From a checkpoint of a small image captioner: encoder activation gelu, 36.0 epochs.
Rows from block 4 of the image encoder of a small image captioner, named by matrix and row number. Rows with one number belong to one neuron. Each number is 200 + 20 x the weight over its row's rms, rounded and kept within 0 to 999. All counts start at 0. After the name is the row's rms in percent of the matrix's.
Before each neuron's rows are labels from the 100 images, of 14848, where the neuron reaches its highest value: "strongest on" is what is common among them; "place" is the part of the image that holds the peak. Only what is clearly more common there than usual is listed. The data: photos with spoken descriptions (Open Images, Localized Narratives).
# fc1: MLP up (encoder.blocks.4.mlp.fc1.weight, 384x96), inputs 0-95
# fc2: MLP down (encoder.blocks.4.mlp.fc2.weight, 96x384, transposed), outputs 0-95

strongest on: text has "sky"; text has "trees"
place: top centre
fc1.219,089,178,186,198,168,193,182,182,194,218,204,176,170,234,234,199,187,219,207,197,153,222,143,194,168,179,201,202,209,221,197,170,199,219,213,165,181,199,188,179,211,203,204,204,227,196,245,221,190,217,200,188,175,206,205,192,193,195,182,197,209,219,158,202,187,220,209,209,199,209,225,225,225,209,192,194,197,189,176,200,194,169,228,180,233,206,214,174,176,218,174,220,180,193,164,179,176
fc2.219,117,200,201,201,208,220,191,184,191,198,214,223,203,174,214,189,212,180,206,163,220,193,213,199,167,212,197,177,205,185,194,231,224,168,188,185,164,185,176,215,203,234,206,219,183,208,196,174,234,220,148,244,182,215,182,220,204,168,211,210,234,193,222,209,204,206,187,193,209,204,190,206,229,177,244,186,196,177,190,165,186,219,164,180,223,225,232,208,189,194,187,192,208,222,228,175,184

strongest on: text has "holding"; text has "woman"; text has "man"
place: top centre
fc1.16,120,235,214,237,201,200,212,181,199,198,197,194,185,216,178,201,174,180,209,174,192,223,238,177,215,176,173,212,183,205,206,184,204,181,208,211,255,198,200,185,198,197,208,187,211,162,182,206,198,185,249,181,200,221,167,180,169,240,185,201,201,206,204,183,185,205,219,227,183,204,199,207,182,207,219,197,193,213,201,240,240,196,213,169,210,179,257,191,174,217,215,175,207,216,193,221,206
fc2.16,100,224,197,179,194,188,210,204,204,202,229,188,174,206,202,155,233,197,185,191,210,176,209,181,173,229,177,206,217,216,192,205,220,206,204,204,243,201,215,201,214,202,196,185,173,189,197,209,172,191,184,200,206,199,181,218,186,203,197,199,162,182,176,171,208,154,224,237,203,200,175,208,171,175,222,277,182,211,200,192,230,208,202,195,216,190,167,204,239,209,201,211,215,227,191,184,211

strongest on: text has "wall"; text has "man"; text has "wearing"
place: top centre
fc1.345,101,204,187,200,207,189,166,190,233,215,183,196,213,200,217,223,201,203,210,214,212,220,147,198,200,218,174,207,185,210,206,155,172,186,167,158,167,237,203,190,181,209,227,202,176,199,205,201,157,233,180,207,194,170,179,194,224,208,176,232,200,221,203,225,198,191,208,214,204,220,220,166,228,188,220,187,212,190,219,205,180,209,189,214,183,204,190,202,185,221,191,186,199,145,166,198,198
fc2.345,088,155,167,251,216,194,195,227,208,207,215,246,170,169,199,202,203,218,209,203,209,188,204,199,201,203,192,218,182,217,192,185,240,219,186,210,198,167,199,191,195,202,217,226,158,221,190,197,199,215,200,193,215,215,207,217,193,195,174,214,182,182,198,219,245,203,210,150,208,215,193,151,233,191,195,237,180,181,205,198,215,185,209,206,183,189,192,192,177,177,183,216,179,202,199,163,219

strongest on: text has "black"
place: top left
fc1.332,041,202,199,203,251,190,225,174,157,213,215,189,186,191,202,213,216,236,201,153,177,241,201,195,223,199,202,211,187,205,171,178,194,210,200,194,157,207,213,187,202,175,200,217,240,227,250,217,213,205,179,197,156,215,210,237,177,187,195,189,199,224,193,189,211,205,176,210,198,247,203,199,196,204,208,214,212,207,231,195,208,203,204,216,227,191,198,183,199,190,222,239,185,184,219,183,204
fc2.332,044,180,215,191,191,196,187,193,239,225,192,200,208,201,247,172,232,210,214,179,196,187,217,184,172,209,170,171,215,197,184,232,188,183,209,191,207,164,179,209,199,224,192,215,159,213,202,223,223,200,185,215,175,183,216,191,192,194,218,197,200,160,210,213,210,219,174,210,234,198,185,197,216,217,209,212,194,193,186,168,170,215,214,224,202,201,186,205,260,221,192,183,218,161,236,194,169

strongest on: text has "wall"; text has "left"
place: top right
fc1.193,057,189,207,192,189,230,215,191,199,162,193,202,200,172,232,181,217,192,208,207,190,178,233,210,236,215,199,233,177,164,195,165,182,220,216,186,189,194,196,216,219,190,171,235,206,219,212,167,203,176,199,190,230,200,188,215,202,193,211,193,254,182,225,225,211,226,230,237,203,209,206,233,206,193,216,187,192,175,165,205,194,230,195,178,202,192,208,186,207,183,188,217,174,210,164,224,231
fc2.193,054,154,194,214,189,167,153,200,201,176,213,234,197,231,152,225,212,191,186,206,210,197,206,172,187,175,180,198,194,245,169,239,223,193,184,186,200,180,205,204,209,196,170,203,241,188,204,224,197,210,209,199,187,207,175,210,201,177,208,202,199,212,201,218,185,193,171,199,228,240,222,199,204,185,204,181,205,210,194,222,160,215,214,242,208,217,197,220,202,181,223,232,214,190,217,195,181

strongest on: text has "sky"
place: top centre
fc1.8,075,188,186,205,231,230,173,225,180,228,170,215,196,220,189,176,176,161,232,205,225,204,165,189,178,213,184,194,202,193,200,184,205,200,203,191,215,224,175,184,181,221,173,209,205,182,195,195,218,186,203,195,173,218,231,214,221,242,186,166,240,217,198,216,225,217,235,197,222,165,207,194,223,186,181,194,187,193,207,223,230,214,203,171,187,180,201,178,231,175,209,216,198,192,199,155,201
fc2.8,084,185,195,202,208,163,201,193,204,198,198,239,191,193,176,176,220,211,198,206,219,186,172,187,225,247,214,191,187,205,180,189,250,201,204,153,205,212,173,189,220,179,165,201,223,223,216,194,215,211,221,205,209,215,225,187,220,201,196,191,213,192,198,217,192,174,210,225,202,160,185,231,233,207,186,217,225,205,187,168,193,175,186,209,204,189,175,180,178,202,188,206,251,150,210,190,209

strongest on: text has "dark"
place: centre
fc1.212,091,189,212,196,206,187,204,181,173,216,203,190,196,175,183,217,156,217,180,210,203,198,131,189,146,199,205,197,196,194,183,170,178,213,214,225,192,206,154,198,202,162,188,195,227,202,197,221,214,178,222,173,185,190,211,191,185,198,196,222,224,235,213,225,227,190,217,199,210,212,189,203,197,191,223,188,186,132,215,170,222,199,181,210,203,201,207,204,192,170,186,209,199,187,190,197,184
fc2.212,104,186,201,177,210,201,204,230,197,203,221,253,177,194,206,185,197,206,206,218,203,218,188,233,180,204,190,190,194,188,191,168,235,204,174,172,207,219,176,219,230,227,166,190,195,182,194,223,168,173,236,232,230,194,206,203,213,235,223,189,192,223,168,189,200,180,192,191,192,179,173,214,226,179,183,159,202,198,202,198,204,193,186,200,178,208,172,190,192,201,240,193,225,205,233,225,169

strongest on: text has "sky"; text has "trees"; text has "plants"
place: top left; top centre
fc1.297,086,193,209,183,185,213,197,200,211,236,173,200,160,207,199,204,198,214,219,173,165,195,189,157,204,145,199,212,212,247,205,196,208,222,176,165,215,192,193,175,204,215,192,201,202,228,248,192,171,196,189,179,167,170,207,196,208,215,217,182,210,232,186,204,191,200,180,214,199,198,227,213,194,189,196,227,223,168,178,227,184,174,220,209,180,219,233,198,182,205,199,214,189,215,212,168,172
fc2.297,111,206,190,212,235,229,171,196,210,187,218,218,203,177,208,208,226,166,183,171,220,183,222,182,184,208,198,178,211,179,185,239,208,169,197,215,169,182,196,212,208,209,244,225,202,197,196,175,239,205,193,246,163,217,183,195,162,161,197,216,231,202,203,183,221,186,185,199,213,194,214,207,209,214,200,206,176,211,205,187,185,187,213,171,222,205,243,158,213,192,206,213,213,183,223,181,210

strongest on: text has "wall"
place: top centre
fc1.62,098,193,207,212,204,232,199,167,177,217,204,197,185,195,183,190,204,192,185,189,159,210,228,176,198,198,205,228,190,180,182,210,204,209,220,209,210,212,211,212,175,199,219,222,205,192,216,227,167,183,200,166,179,188,174,196,188,169,210,182,220,163,235,207,236,203,226,197,153,231,219,228,210,203,204,224,173,194,211,205,249,214,190,224,228,192,190,173,145,205,183,192,192,206,185,205,224
fc2.62,081,175,195,192,181,171,216,241,249,183,209,226,179,209,194,171,211,232,180,162,207,181,231,195,189,199,176,229,223,216,182,194,228,216,200,202,248,164,191,197,234,195,179,192,201,186,207,207,191,195,192,188,204,207,181,215,200,201,223,214,183,171,200,197,216,190,184,197,189,207,177,204,184,166,204,250,160,193,208,222,239,196,211,217,197,198,176,212,190,180,227,205,173,206,214,172,206

strongest on: text has "sky"; text has "trees"; text has "clouds"; text has "grass"
place: top right; top centre
fc1.274,117,197,163,183,215,175,190,219,228,209,203,207,192,221,176,180,186,188,218,236,183,217,197,176,152,211,181,164,188,192,201,194,203,200,211,228,196,226,197,235,202,185,173,223,195,157,208,176,193,216,168,207,214,204,226,239,219,245,179,207,226,199,197,184,203,168,232,201,193,160,183,196,211,164,208,188,200,179,223,213,232,201,203,210,196,203,218,202,213,209,226,221,209,198,200,174,176
fc2.274,121,192,168,192,187,184,190,191,226,207,193,217,198,204,176,201,190,202,202,178,211,228,169,173,181,190,195,194,215,183,207,188,239,178,195,199,174,198,186,215,186,209,175,194,209,213,217,218,227,185,233,220,208,204,229,230,207,187,225,192,232,173,182,200,192,167,228,169,208,170,167,239,206,192,201,225,188,246,176,199,196,208,234,197,185,197,200,168,185,219,196,217,243,173,232,189,235

strongest on: text has "sky"
place: top right; top left
fc1.249,066,244,159,205,227,177,191,197,212,190,218,197,232,203,206,220,232,196,222,243,201,216,194,184,236,203,205,223,207,224,186,178,210,200,194,190,185,207,211,162,186,209,196,232,201,186,228,186,187,209,197,215,174,205,204,224,228,218,208,227,236,229,174,204,201,185,217,195,181,188,209,195,182,197,166,192,227,183,195,195,210,203,227,169,188,173,223,187,266,207,191,209,222,177,207,182,208
fc2.249,076,215,222,237,209,161,188,171,219,186,218,211,197,153,216,206,225,184,186,191,200,178,207,193,190,193,210,178,174,228,205,227,213,190,181,212,174,188,232,195,218,189,179,202,173,193,196,216,209,199,191,206,201,211,217,206,188,189,196,191,225,149,191,189,165,213,182,195,243,203,184,212,216,199,212,237,210,197,167,166,191,197,218,202,251,160,225,202,213,217,213,221,231,218,193,178,188

strongest on: text has "trees"; text has "sky"; text has "plants"; text has "buildings"
place: top left; top centre
fc1.3,078,221,209,205,208,184,165,165,202,205,218,178,242,179,233,198,221,192,234,184,220,186,187,202,186,195,190,212,200,237,172,198,197,203,182,164,216,197,212,156,193,202,232,221,213,209,205,199,180,205,176,210,227,182,181,174,230,212,200,195,185,183,241,191,160,201,214,200,182,212,243,208,181,222,219,204,203,232,161,216,174,193,222,187,215,187,209,191,201,210,188,203,200,226,230,187,166
fc2.3,081,195,206,188,196,192,167,214,212,209,209,237,154,164,223,188,184,180,178,172,201,207,232,194,207,171,213,204,251,188,183,238,197,192,149,166,187,184,209,182,212,199,209,166,182,204,213,199,195,171,214,192,213,205,179,214,199,206,179,185,202,176,161,188,199,176,219,213,214,208,239,206,224,236,205,210,228,191,193,220,208,194,229,213,204,193,180,189,229,214,187,213,213,217,231,190,197

strongest on: text has "holding"; text has "wearing"
place: top centre
fc1.221,107,204,198,199,179,210,220,219,197,192,213,222,175,207,211,204,190,220,185,241,210,208,198,198,203,211,204,241,218,244,183,197,220,236,227,190,203,189,199,217,192,242,151,199,207,214,206,182,207,200,230,159,195,185,204,216,202,224,227,233,231,206,206,184,202,200,171,168,192,229,202,197,218,210,203,193,178,203,162,204,226,243,203,191,187,165,204,160,196,213,200,172,189,225,201,166,215
fc2.221,104,194,196,210,207,192,216,206,207,232,188,209,179,173,173,179,241,242,181,210,183,207,235,206,234,235,196,234,190,217,193,161,206,178,206,187,207,193,197,186,242,205,223,225,177,192,209,230,173,220,208,202,225,206,210,218,161,193,192,175,194,205,206,178,237,242,172,174,186,228,176,199,194,206,192,230,192,197,182,181,190,194,194,205,150,178,198,179,203,183,191,197,187,206,216,209,196

strongest on: text has "trees"; text has "sky"; text has "grass"; text has "plants"
place: top left
fc1.310,095,197,200,205,157,203,156,200,213,164,229,175,192,191,211,182,201,195,201,180,178,203,183,176,193,181,197,210,183,200,187,208,175,233,183,201,186,222,183,209,195,187,214,199,203,208,205,202,176,220,208,219,191,210,241,195,234,184,195,181,233,188,225,183,193,193,193,225,249,226,197,201,193,201,219,186,194,218,161,213,161,205,205,152,198,190,182,212,201,190,151,241,175,196,229,188,174
fc2.310,104,195,198,185,173,200,211,228,202,238,180,185,181,209,232,188,189,199,210,171,186,203,212,191,187,201,187,203,188,148,200,225,218,191,171,158,217,199,172,188,216,212,180,223,230,187,194,205,204,191,199,220,185,191,171,208,192,202,184,214,217,196,186,178,237,196,179,186,198,157,224,240,191,205,203,206,184,242,190,202,190,180,217,178,202,238,228,223,203,217,199,213,184,197,261,200,229