{
  "train_examples": 101725,
  "crop_scale_min": 0.7,
  "encoder_patch_size": [4, 4],
  "decoder_width": 256,
  "residual_init": "zero_last",
  "momentum": 0.95,
  "adamw_lr_other_params": 0.0012,
  "max_steps": 14300,
  "weight_decay": 0.2
}
Rows from block 4 of the image encoder of a small image captioner, named by matrix and row number. Rows with one number belong to one neuron. Each number is 128 + 24 x the weight over its row's rms, rounded and kept within 0 to 255. All counts start at 0. Numbers have three digits each.
Before each neuron's rows are labels from the 100 images, of 14848, where the neuron reaches its highest value: "top examples" is what is common among them. Only what is clearly more common there than usual is listed. The data: photos with spoken descriptions (Open Images, Localized Narratives).
# fc1: MLP up (encoder.blocks.4.mlp.fc1.weight, 384x96), inputs 0-95
# fc2: MLP down (encoder.blocks.4.mlp.fc2.weight, 96x384, transposed), outputs 0-95

top examples: text has "plants"
fc1.147:124169108124121089176110116144109158124114145129143155123136141117158120153084100140122148098113116092129098174084169121122126107113162108166094117128103122088094142152135095179150116169102099148151120126148140084117105149125135112098170139104130104133121127135125136154180136158109140100
fc2.147:137131163141141103086104156132127144157155137111140100095126122183101133147148174084125102126109095144142152135150070119122100087119132106121142123159157153139082115169142180122094108126141115095127163129125130132166128119136123075140085113134154122127115143151137132125076126125161148118

top examples: text has "grass"
fc1.45:104136126158123160159158103152083172102114130132149142125085148132142094161154119116134154142118127119143147129080116094146151123135123084139148101133136149116138100152133110127132116147096162113104146164120129141100113114133098118158143121126153077139178184080136127176162161166128109135
fc2.45:126121122157185164122159147136151117152130133115128128127122110133148124084110153120136127093149168140167115120176106119140129125101089099153121124115154101149098130123083153099106127108174112109128110112125137151161094118147176099106117102129168101094116107161141136165095085092166112138

top examples: text has "sky"; text has "trees"
fc1.263:126124124092129101127122091160073123143172137134097126120127132123151123095088106129133091104110147155102098090109112133108142149159122129136128126159118092135161129178125090129100107146128072104155135178130153136141128136115083153115134113169119067116121111177160137128152109158124123123
fc2.263:103101148132087084112134147113106128119126101150171093087055151128112168146093169158139136136142151118123124106170145143143109110182130132122110122129133162177112138127130120101143131107119146093100106124130126159122126152095185099128133108145153134143138110151105109109166098161130115141

top examples: text has "man"
fc1.29:129147136147140095127137105102159134099125171099136150146138134108128117156122152117139142114108118113084101117106138137147171153090152148156113136146077093105126175119137107131131137183141122105080134095170144100173118135110110084153135137167101147134079118142111153135136152082117135093
fc2.29:105118122142086167106165173119208142077133139125154118139130118108125117113114151140089122109141131089123156105127107124131149126100100126116118132120153132100139136115143159168113110146133201145147101117127128097156117135115129125155153150109173100100156117164136105106109086101097133132

top examples: text has "woman"
fc1.305:106121095118130156140114118151123141110110113123095160167147105145184145138102130173163120142189116131155148151150126141106109130114157124134098143155136139174104133127110157120161125116064104164129148116147137095114131177129092140123119112155092099135146132150156178140168132163149126136
fc2.305:125155125162115119136152137110161195162170155105159118147108160121145145153150140085128120116098125105100104115112137128115153146087092139097176142131114144118153107116124147109088100112173129114128141140101110118096124100148175138129154163099159125110131069131143095105123087128137134131

top examples: text has "wall"
fc1.7:127141120153134138170151127106164128139112151129153154145133082114120110135109108144107113138138186137107112128117132099143133128065145106123134125143139121110111131157142090131086174123136092154104116128148129130137107122086129121137139167122127105162112150047089163095084104136125073135
fc2.7:131096122093148138090110141141097155085126147129104110125114147129166178114148140115178119092087094120122133115130142176121140107108099090129125127167117126129167122134159158089137123107114187149150114156105104122092110162119170117133140144150091119165160111148127105130145109089137151123

top examples: text has "plants"
fc1.355:115116136131137167098122146076140126143136125169105123182118117144122107098148126116160141145102124158115156077155150134126149151147056151125122137104126141106119139089145129103123129080149158093125186129128113143130162134099107132130095085109120144135140164090130132141121134087127117177
fc2.355:120150153142099087113134145199112130143106109097148109160092097115122122183147151115148099161099111109096122130124109092130106102103173093116138176139131112148103130166139112150144151146161152123087127113095133134167114154139110132165142087143143149114109081126132123133146110133143153112

top examples: text has "sky"; text has "trees"; text has "plants"; text has "clouds"
fc1.228:129136111098136100106128157139126122095130133133137161131099110106122114103146131162082130102131160149143095083130100095101144090161112140126129144149111130111120116114112113157100128128090117073096144139118137168139108151125104129109104108203132111170162169104102150126181103118149122162
fc2.228:069114179147112135131095160129133128113134121145130105093110099142152122081121166132116140133128130121127157129167175111157146097114136085110148140135128115107150120134125111138127137134094166116122135062129135167133107117108134183126141142116144086107205138131123123145135087139152099152

top examples: text has "sky"
fc1.179:132106150094109141108133155169159095140142107075129126104083124132132135137123110083108142154161161144126133139132146142131101136185099127131125167146144120112112103132135135173152131115113094135096114126127153126105151132112143177129128120136118151085167116137127116100136036147094121099
fc2.179:125109108132147125078100131116107133098080163146122148102131121147125180102174149131087159138104070079105122106086120143146140152156126118127096123105149108127159177166156152132121151130107103096158161132132104120122116150128127111137147160126122101143094148168116153148129174132139134124

top examples: text has "plants"; text has "grass"
fc1.248:135141145137139152142140092126088130138162106122137100140119111177180125135148145088143171098152153109083121149104125075121114140117113129162149125109116120100083095121143138142103168122136106167158105146155131116171157151147145129114163101124138145106096102098152148098100131150146165094
fc2.248:152145180101129125084152119102116113095105112141141118117134136133138088084117137151119149152111113156171168127145186099101096129145120115124164136170178128087107109094086117120153175117099155128137120131101123127116106133149148108102117148098116091110143121156132119128161173119134136153

top examples: text has "grass"
fc1.0:107129174136183146091113143115160091170156103150160112152127148138114105134154142091131106127128111099142142128149133148130109163137183144124110120142086129139126143150179150167101127123106178138121121093112104174124101124147104099129108110094132104161129122119153093089120111126142120084
fc2.0:131137171135102177132153138093169131111129133173142136117137145103149149147134058119107114090137156133154113124097144145093124151139143116117149123161167118117148129098127139132112114110066115113120113137126127158180137108114141080109142146073144125117114132158097128083143116137131081157

top examples: text has "grass"
fc1.308:124127154138137120122099129112136102112142128109108134142165087136124094122132108108119107155123134125083083140139154157119138144106103108099137174082105079123126156092105130095106115115109099164136107065134113119113143124120149091123120180126090149110078099139111149133101069107120142110
fc2.308:092133124138151132089141151169123159109096134119105109124094111130106134132135152085080147153133136133144095098126082138118112105066124096158122088162155126125126110140128135147150161148151107113194127126117157130156088134180123132136097077152127113154143162114118111120162121144136141129

top examples: text has "plants"; text has "grass"
fc1.211:118152116109136119116148110141080150127098144146127142095122155145168111157126147091115128125121157121157127120115118097138140121157157159172114100148117192138136105148147100174132094114122160085132175170166128138139109126150103100123135096146151092095171148106134111146153172132124110159
fc2.211:128107119124172131085112162148138148151127119152119091121155118153133149106165155092106115144143124110150101115113130115116111145132103104146138107137135060151114133138087163137099125137139101144151117081116122182163131112139168129173093127125158131097128071175140122144112094106159150123

top examples: text has "wearing"
fc1.354:156159164153095141095116108145135118127092137085108105128160137174121132112123174126156156132152167146153161121162113134116131114164128109101114090145117122156186109083167150118111132115157114129114145135096102153110118127168130143140136136133104087135097155101123123179111091136127167117
fc2.354:134109115183124121153120144166130109109139107132117137137108111116149105137088131196158095134142109113137162096143109135139136143072146075165125090123174108153122114123090100117107153124110163125123130118162101144119112175113139109132108121092165156126178111146120117122122082140122142152

top examples: text has "woman"
fc1.247:117136122126129181106130133155096155100144127163116137121125119182131148160110144115112113153145113150112123129161136092160147132108127132120058125082114153148127129127092159093167102105120148128140128127123113115122087144121137188135136107148117122152115170127129131145117107089210111105
fc2.247:117115103118115118140148135097120110143136157128143133154112125165130077146130123139090154096099152118097170117188094167110176122087162150130125115118132133119114125122137124076115156138094124118085156110134146145122135118105152134159154096094157149106166074153133153131118161145126127080

top examples: text has "wearing"
fc1.375:163143116163154124116116134103144147082149142103101089144168133101137138153147193089137097123161152118099105130136171117143135117132167143092146141113111118115142145119160091138126136107115122129150146121140114099133149145092143127146117126173130103154129141157096086074094166112113110083
fc2.375:175148123132082162132095134105126141123168136152108171124157152105141140129149135106161108123161095123183123115148117144139143112092115122097148081123121111097114104105107088143136120108135143146152101106114116099157100157155094117147124082124122174164173103126141149123143142083127113161

top examples: text has "people"
fc1.285:107131073142130072152145100118141102128124125149115071169132122119112117133123157153143144136120148102128087112154079132147175123119087175149148115142119102125078136103102129103110160111140113129102135143137081098102115102127094125133144153131103091165142146168117102120140126165113152145
fc2.285:106101110111133155161123098125142102086139155110098154133107124168153142134121087128122135143143176124130114194096112107099116095091119133118142154131086084133138085128136150110135143144103103103155120150108160186136156099149159144133106174142118132086094133166132121144125127153123148124

top examples: text has "woman"
fc1.337:115129148159147126094140136113118182144142177136160134119123144140124135178103097122161118104141116137143088174152117113086155166099151198114114136079146137113146158156109154119168168093095120101130140144133122104109117131113172137146115137159117143162120137100136111133129092123137139142
fc2.337:139107123120097122081165136176149124146146138160123107124136110159130129103135136146108155140107083144176140109142138151089149118117163104144130135178086139101182100104167128132067099110100156156121118114122120123097139117135148122084110110157148140143137099106138169147152132123109089113

top examples: text has "man"
fc1.49:139154121101140106123130129162159121111133075125074122121122085079108152115158129086126100100110154131124127161108158143087147106143166123136111129173107104126168163132125127121105164131140149133168164123109125106136123092113109106161138095126127102134102117117058088107133113141114151144
fc2.49:141132173059120099143061087106118143148097146168120129118116120167150117123102096164122117112146125147110120135157109123137127097150110154137154135111121138129117152104133101115151163123106142131154128116100141127094113133119137122117096132109149101144108095179144137131135138166145131214

top examples: text has "grass"
fc1.180:109122110151095122085133156090116140174124105095179112172143118163129093134136095133102184143128101137096137099116133103133113129109139161140134113135139134096126153092142172135126144134149091141189097157154062134135120163118139119138166121143152116143078132135133132125137127125153117124
fc2.180:127114118125115124128170119083107065120148106138102100117133158125151123118074148145135133137110122105119179123101177122120141123123141149153125172141118147144143077086120121160102135137125161134127113066119131127130142149124159132085096163104091099149161126136115175137165145100121146146

top examples: text has "plants"
fc1.162:095155124131118138091168135110097123137124109100121128175089141164133109120149145129162121169146151142145186071151085103139147152151108144102148099124140159152165098135154146170124120113108164090127157154158124147156120119120093141128098101122118137145139154087132115144144140140133106167
fc2.162:106129146128166093113128141156111129148123085149116118136088121146114149102122139090124125149118101150166115091149101092127114102105118076130148139152137124142126112147135140138144157132097143111158160137141141157156090114171153096160080115113166095108109091198161129132112129096165140130

top examples: text has "grass"
fc1.74:136103139165156134158090147175123091118126111115122104156154111148120142102143138112143126147141148093108114127102108135167139129093136122135133134128123131129087126042109145093157118151111118132152145074136122139097151130135108113143141207167142146136106076117125136088102128131122104121
fc2.74:077120138166100171121154096116136153116158114139146102128139102111138130152132170131083123101119154124164131112161121147124121143094119096137135123148154132126117179128139116101100126128113097078104142075157109128127096176155103093148126099170150089165128103161130137123152122140125112167

top examples: text has "wall"
fc1.47:147124127135132117109159168133084139116122157154104109099161122079134166136094134106141138122103141155134123127176092143115128144117041181126126164117123102136116125091130154133120148113113126142127124122161127114112115112139123118132136120133082128152156100101174070175158105131128107122
fc2.47:110106109080146141146167089130154105126199152089136142170143117103125148098112072125120121164134165123121121155094144088121116140141148124131137154150095085120134075145127139132105118154100127125089129129099144145106120093124111162116127140152128104117130144148148123112155170105146172145

top examples: text has "wearing"; text has "woman"
fc1.21:115125120104128108072165071126125117113093129140114153122123152122143157117125145135146126144115152131125125149127108109131126146140144107123060132126164134111150124108139150166100148090104112137168118113138094075125100168151169087144080094162121146121158157132148105168098101125094149131
fc2.21:157135140122119130155153122157136122120165119126129147126106127144097087127125099174160106148159138143087136111156159158133102087068089099135132109109096082131089132114105136136096144134127150095192122140115093125123138102156140129129133119115164152145157106091179168157137119111127128127

top examples: text has "wearing"; text has "front"
fc1.356:124098048158116125094131080154110112115159174090122101114169117114130114124136134141134122114091155109146093180114124094127148150079129125124123127133142111109141168135112116142112156119144164072123135107154149152163125123132114104161122111100109152159125130150119150156141112089111146111
fc2.356:157147126105145107154142102129172106122110128114160113112133111086099085137123134158156133146163139120109164117136141181131122148097122110204137131116148131115095101103146139149149144106103152094150157095157074122120087168102105138162133135164120095114118109117129095140124157107126108135

top examples: text has "people"
fc1.37:099124144158094098137138128106136144133150125098128126132092112122088122157126138122147136145115107108062126100110077123136158122097114129122109156090133167095116071106111148129071106107172093089106131120120128092106160125108169125152156107121153132144132114083157112152115143109138120098
fc2.37:088128146145085087138121086131139101145121152132121090150153157154152126113110196146109082133130132129114117086099152134126125147111154183112138147117160121144134129127137125085129120106105127165136109132140142106114143085103131144116138155129160110150116106148081101088128104183152148165

top examples: text has "sky"
fc1.344:119101132196121119115115141145163132124139112166131137125134127109125103159130147130093087129143156124131106172120074131119093130142096167082113171117126154169141152126121161097158075099105132159153093157140134101086127167111131137171157138126129134140108155116119154128159129106100136136
fc2.344:113126148102156122098149159128130106146086075115108112129136130127116140118145115192098119124181109128128116067122110165130116091182148154123154136129133136137082099167112122142150134101106131093149162126082111136120138099089156123131114130130109139125141137143145136117188147109165147146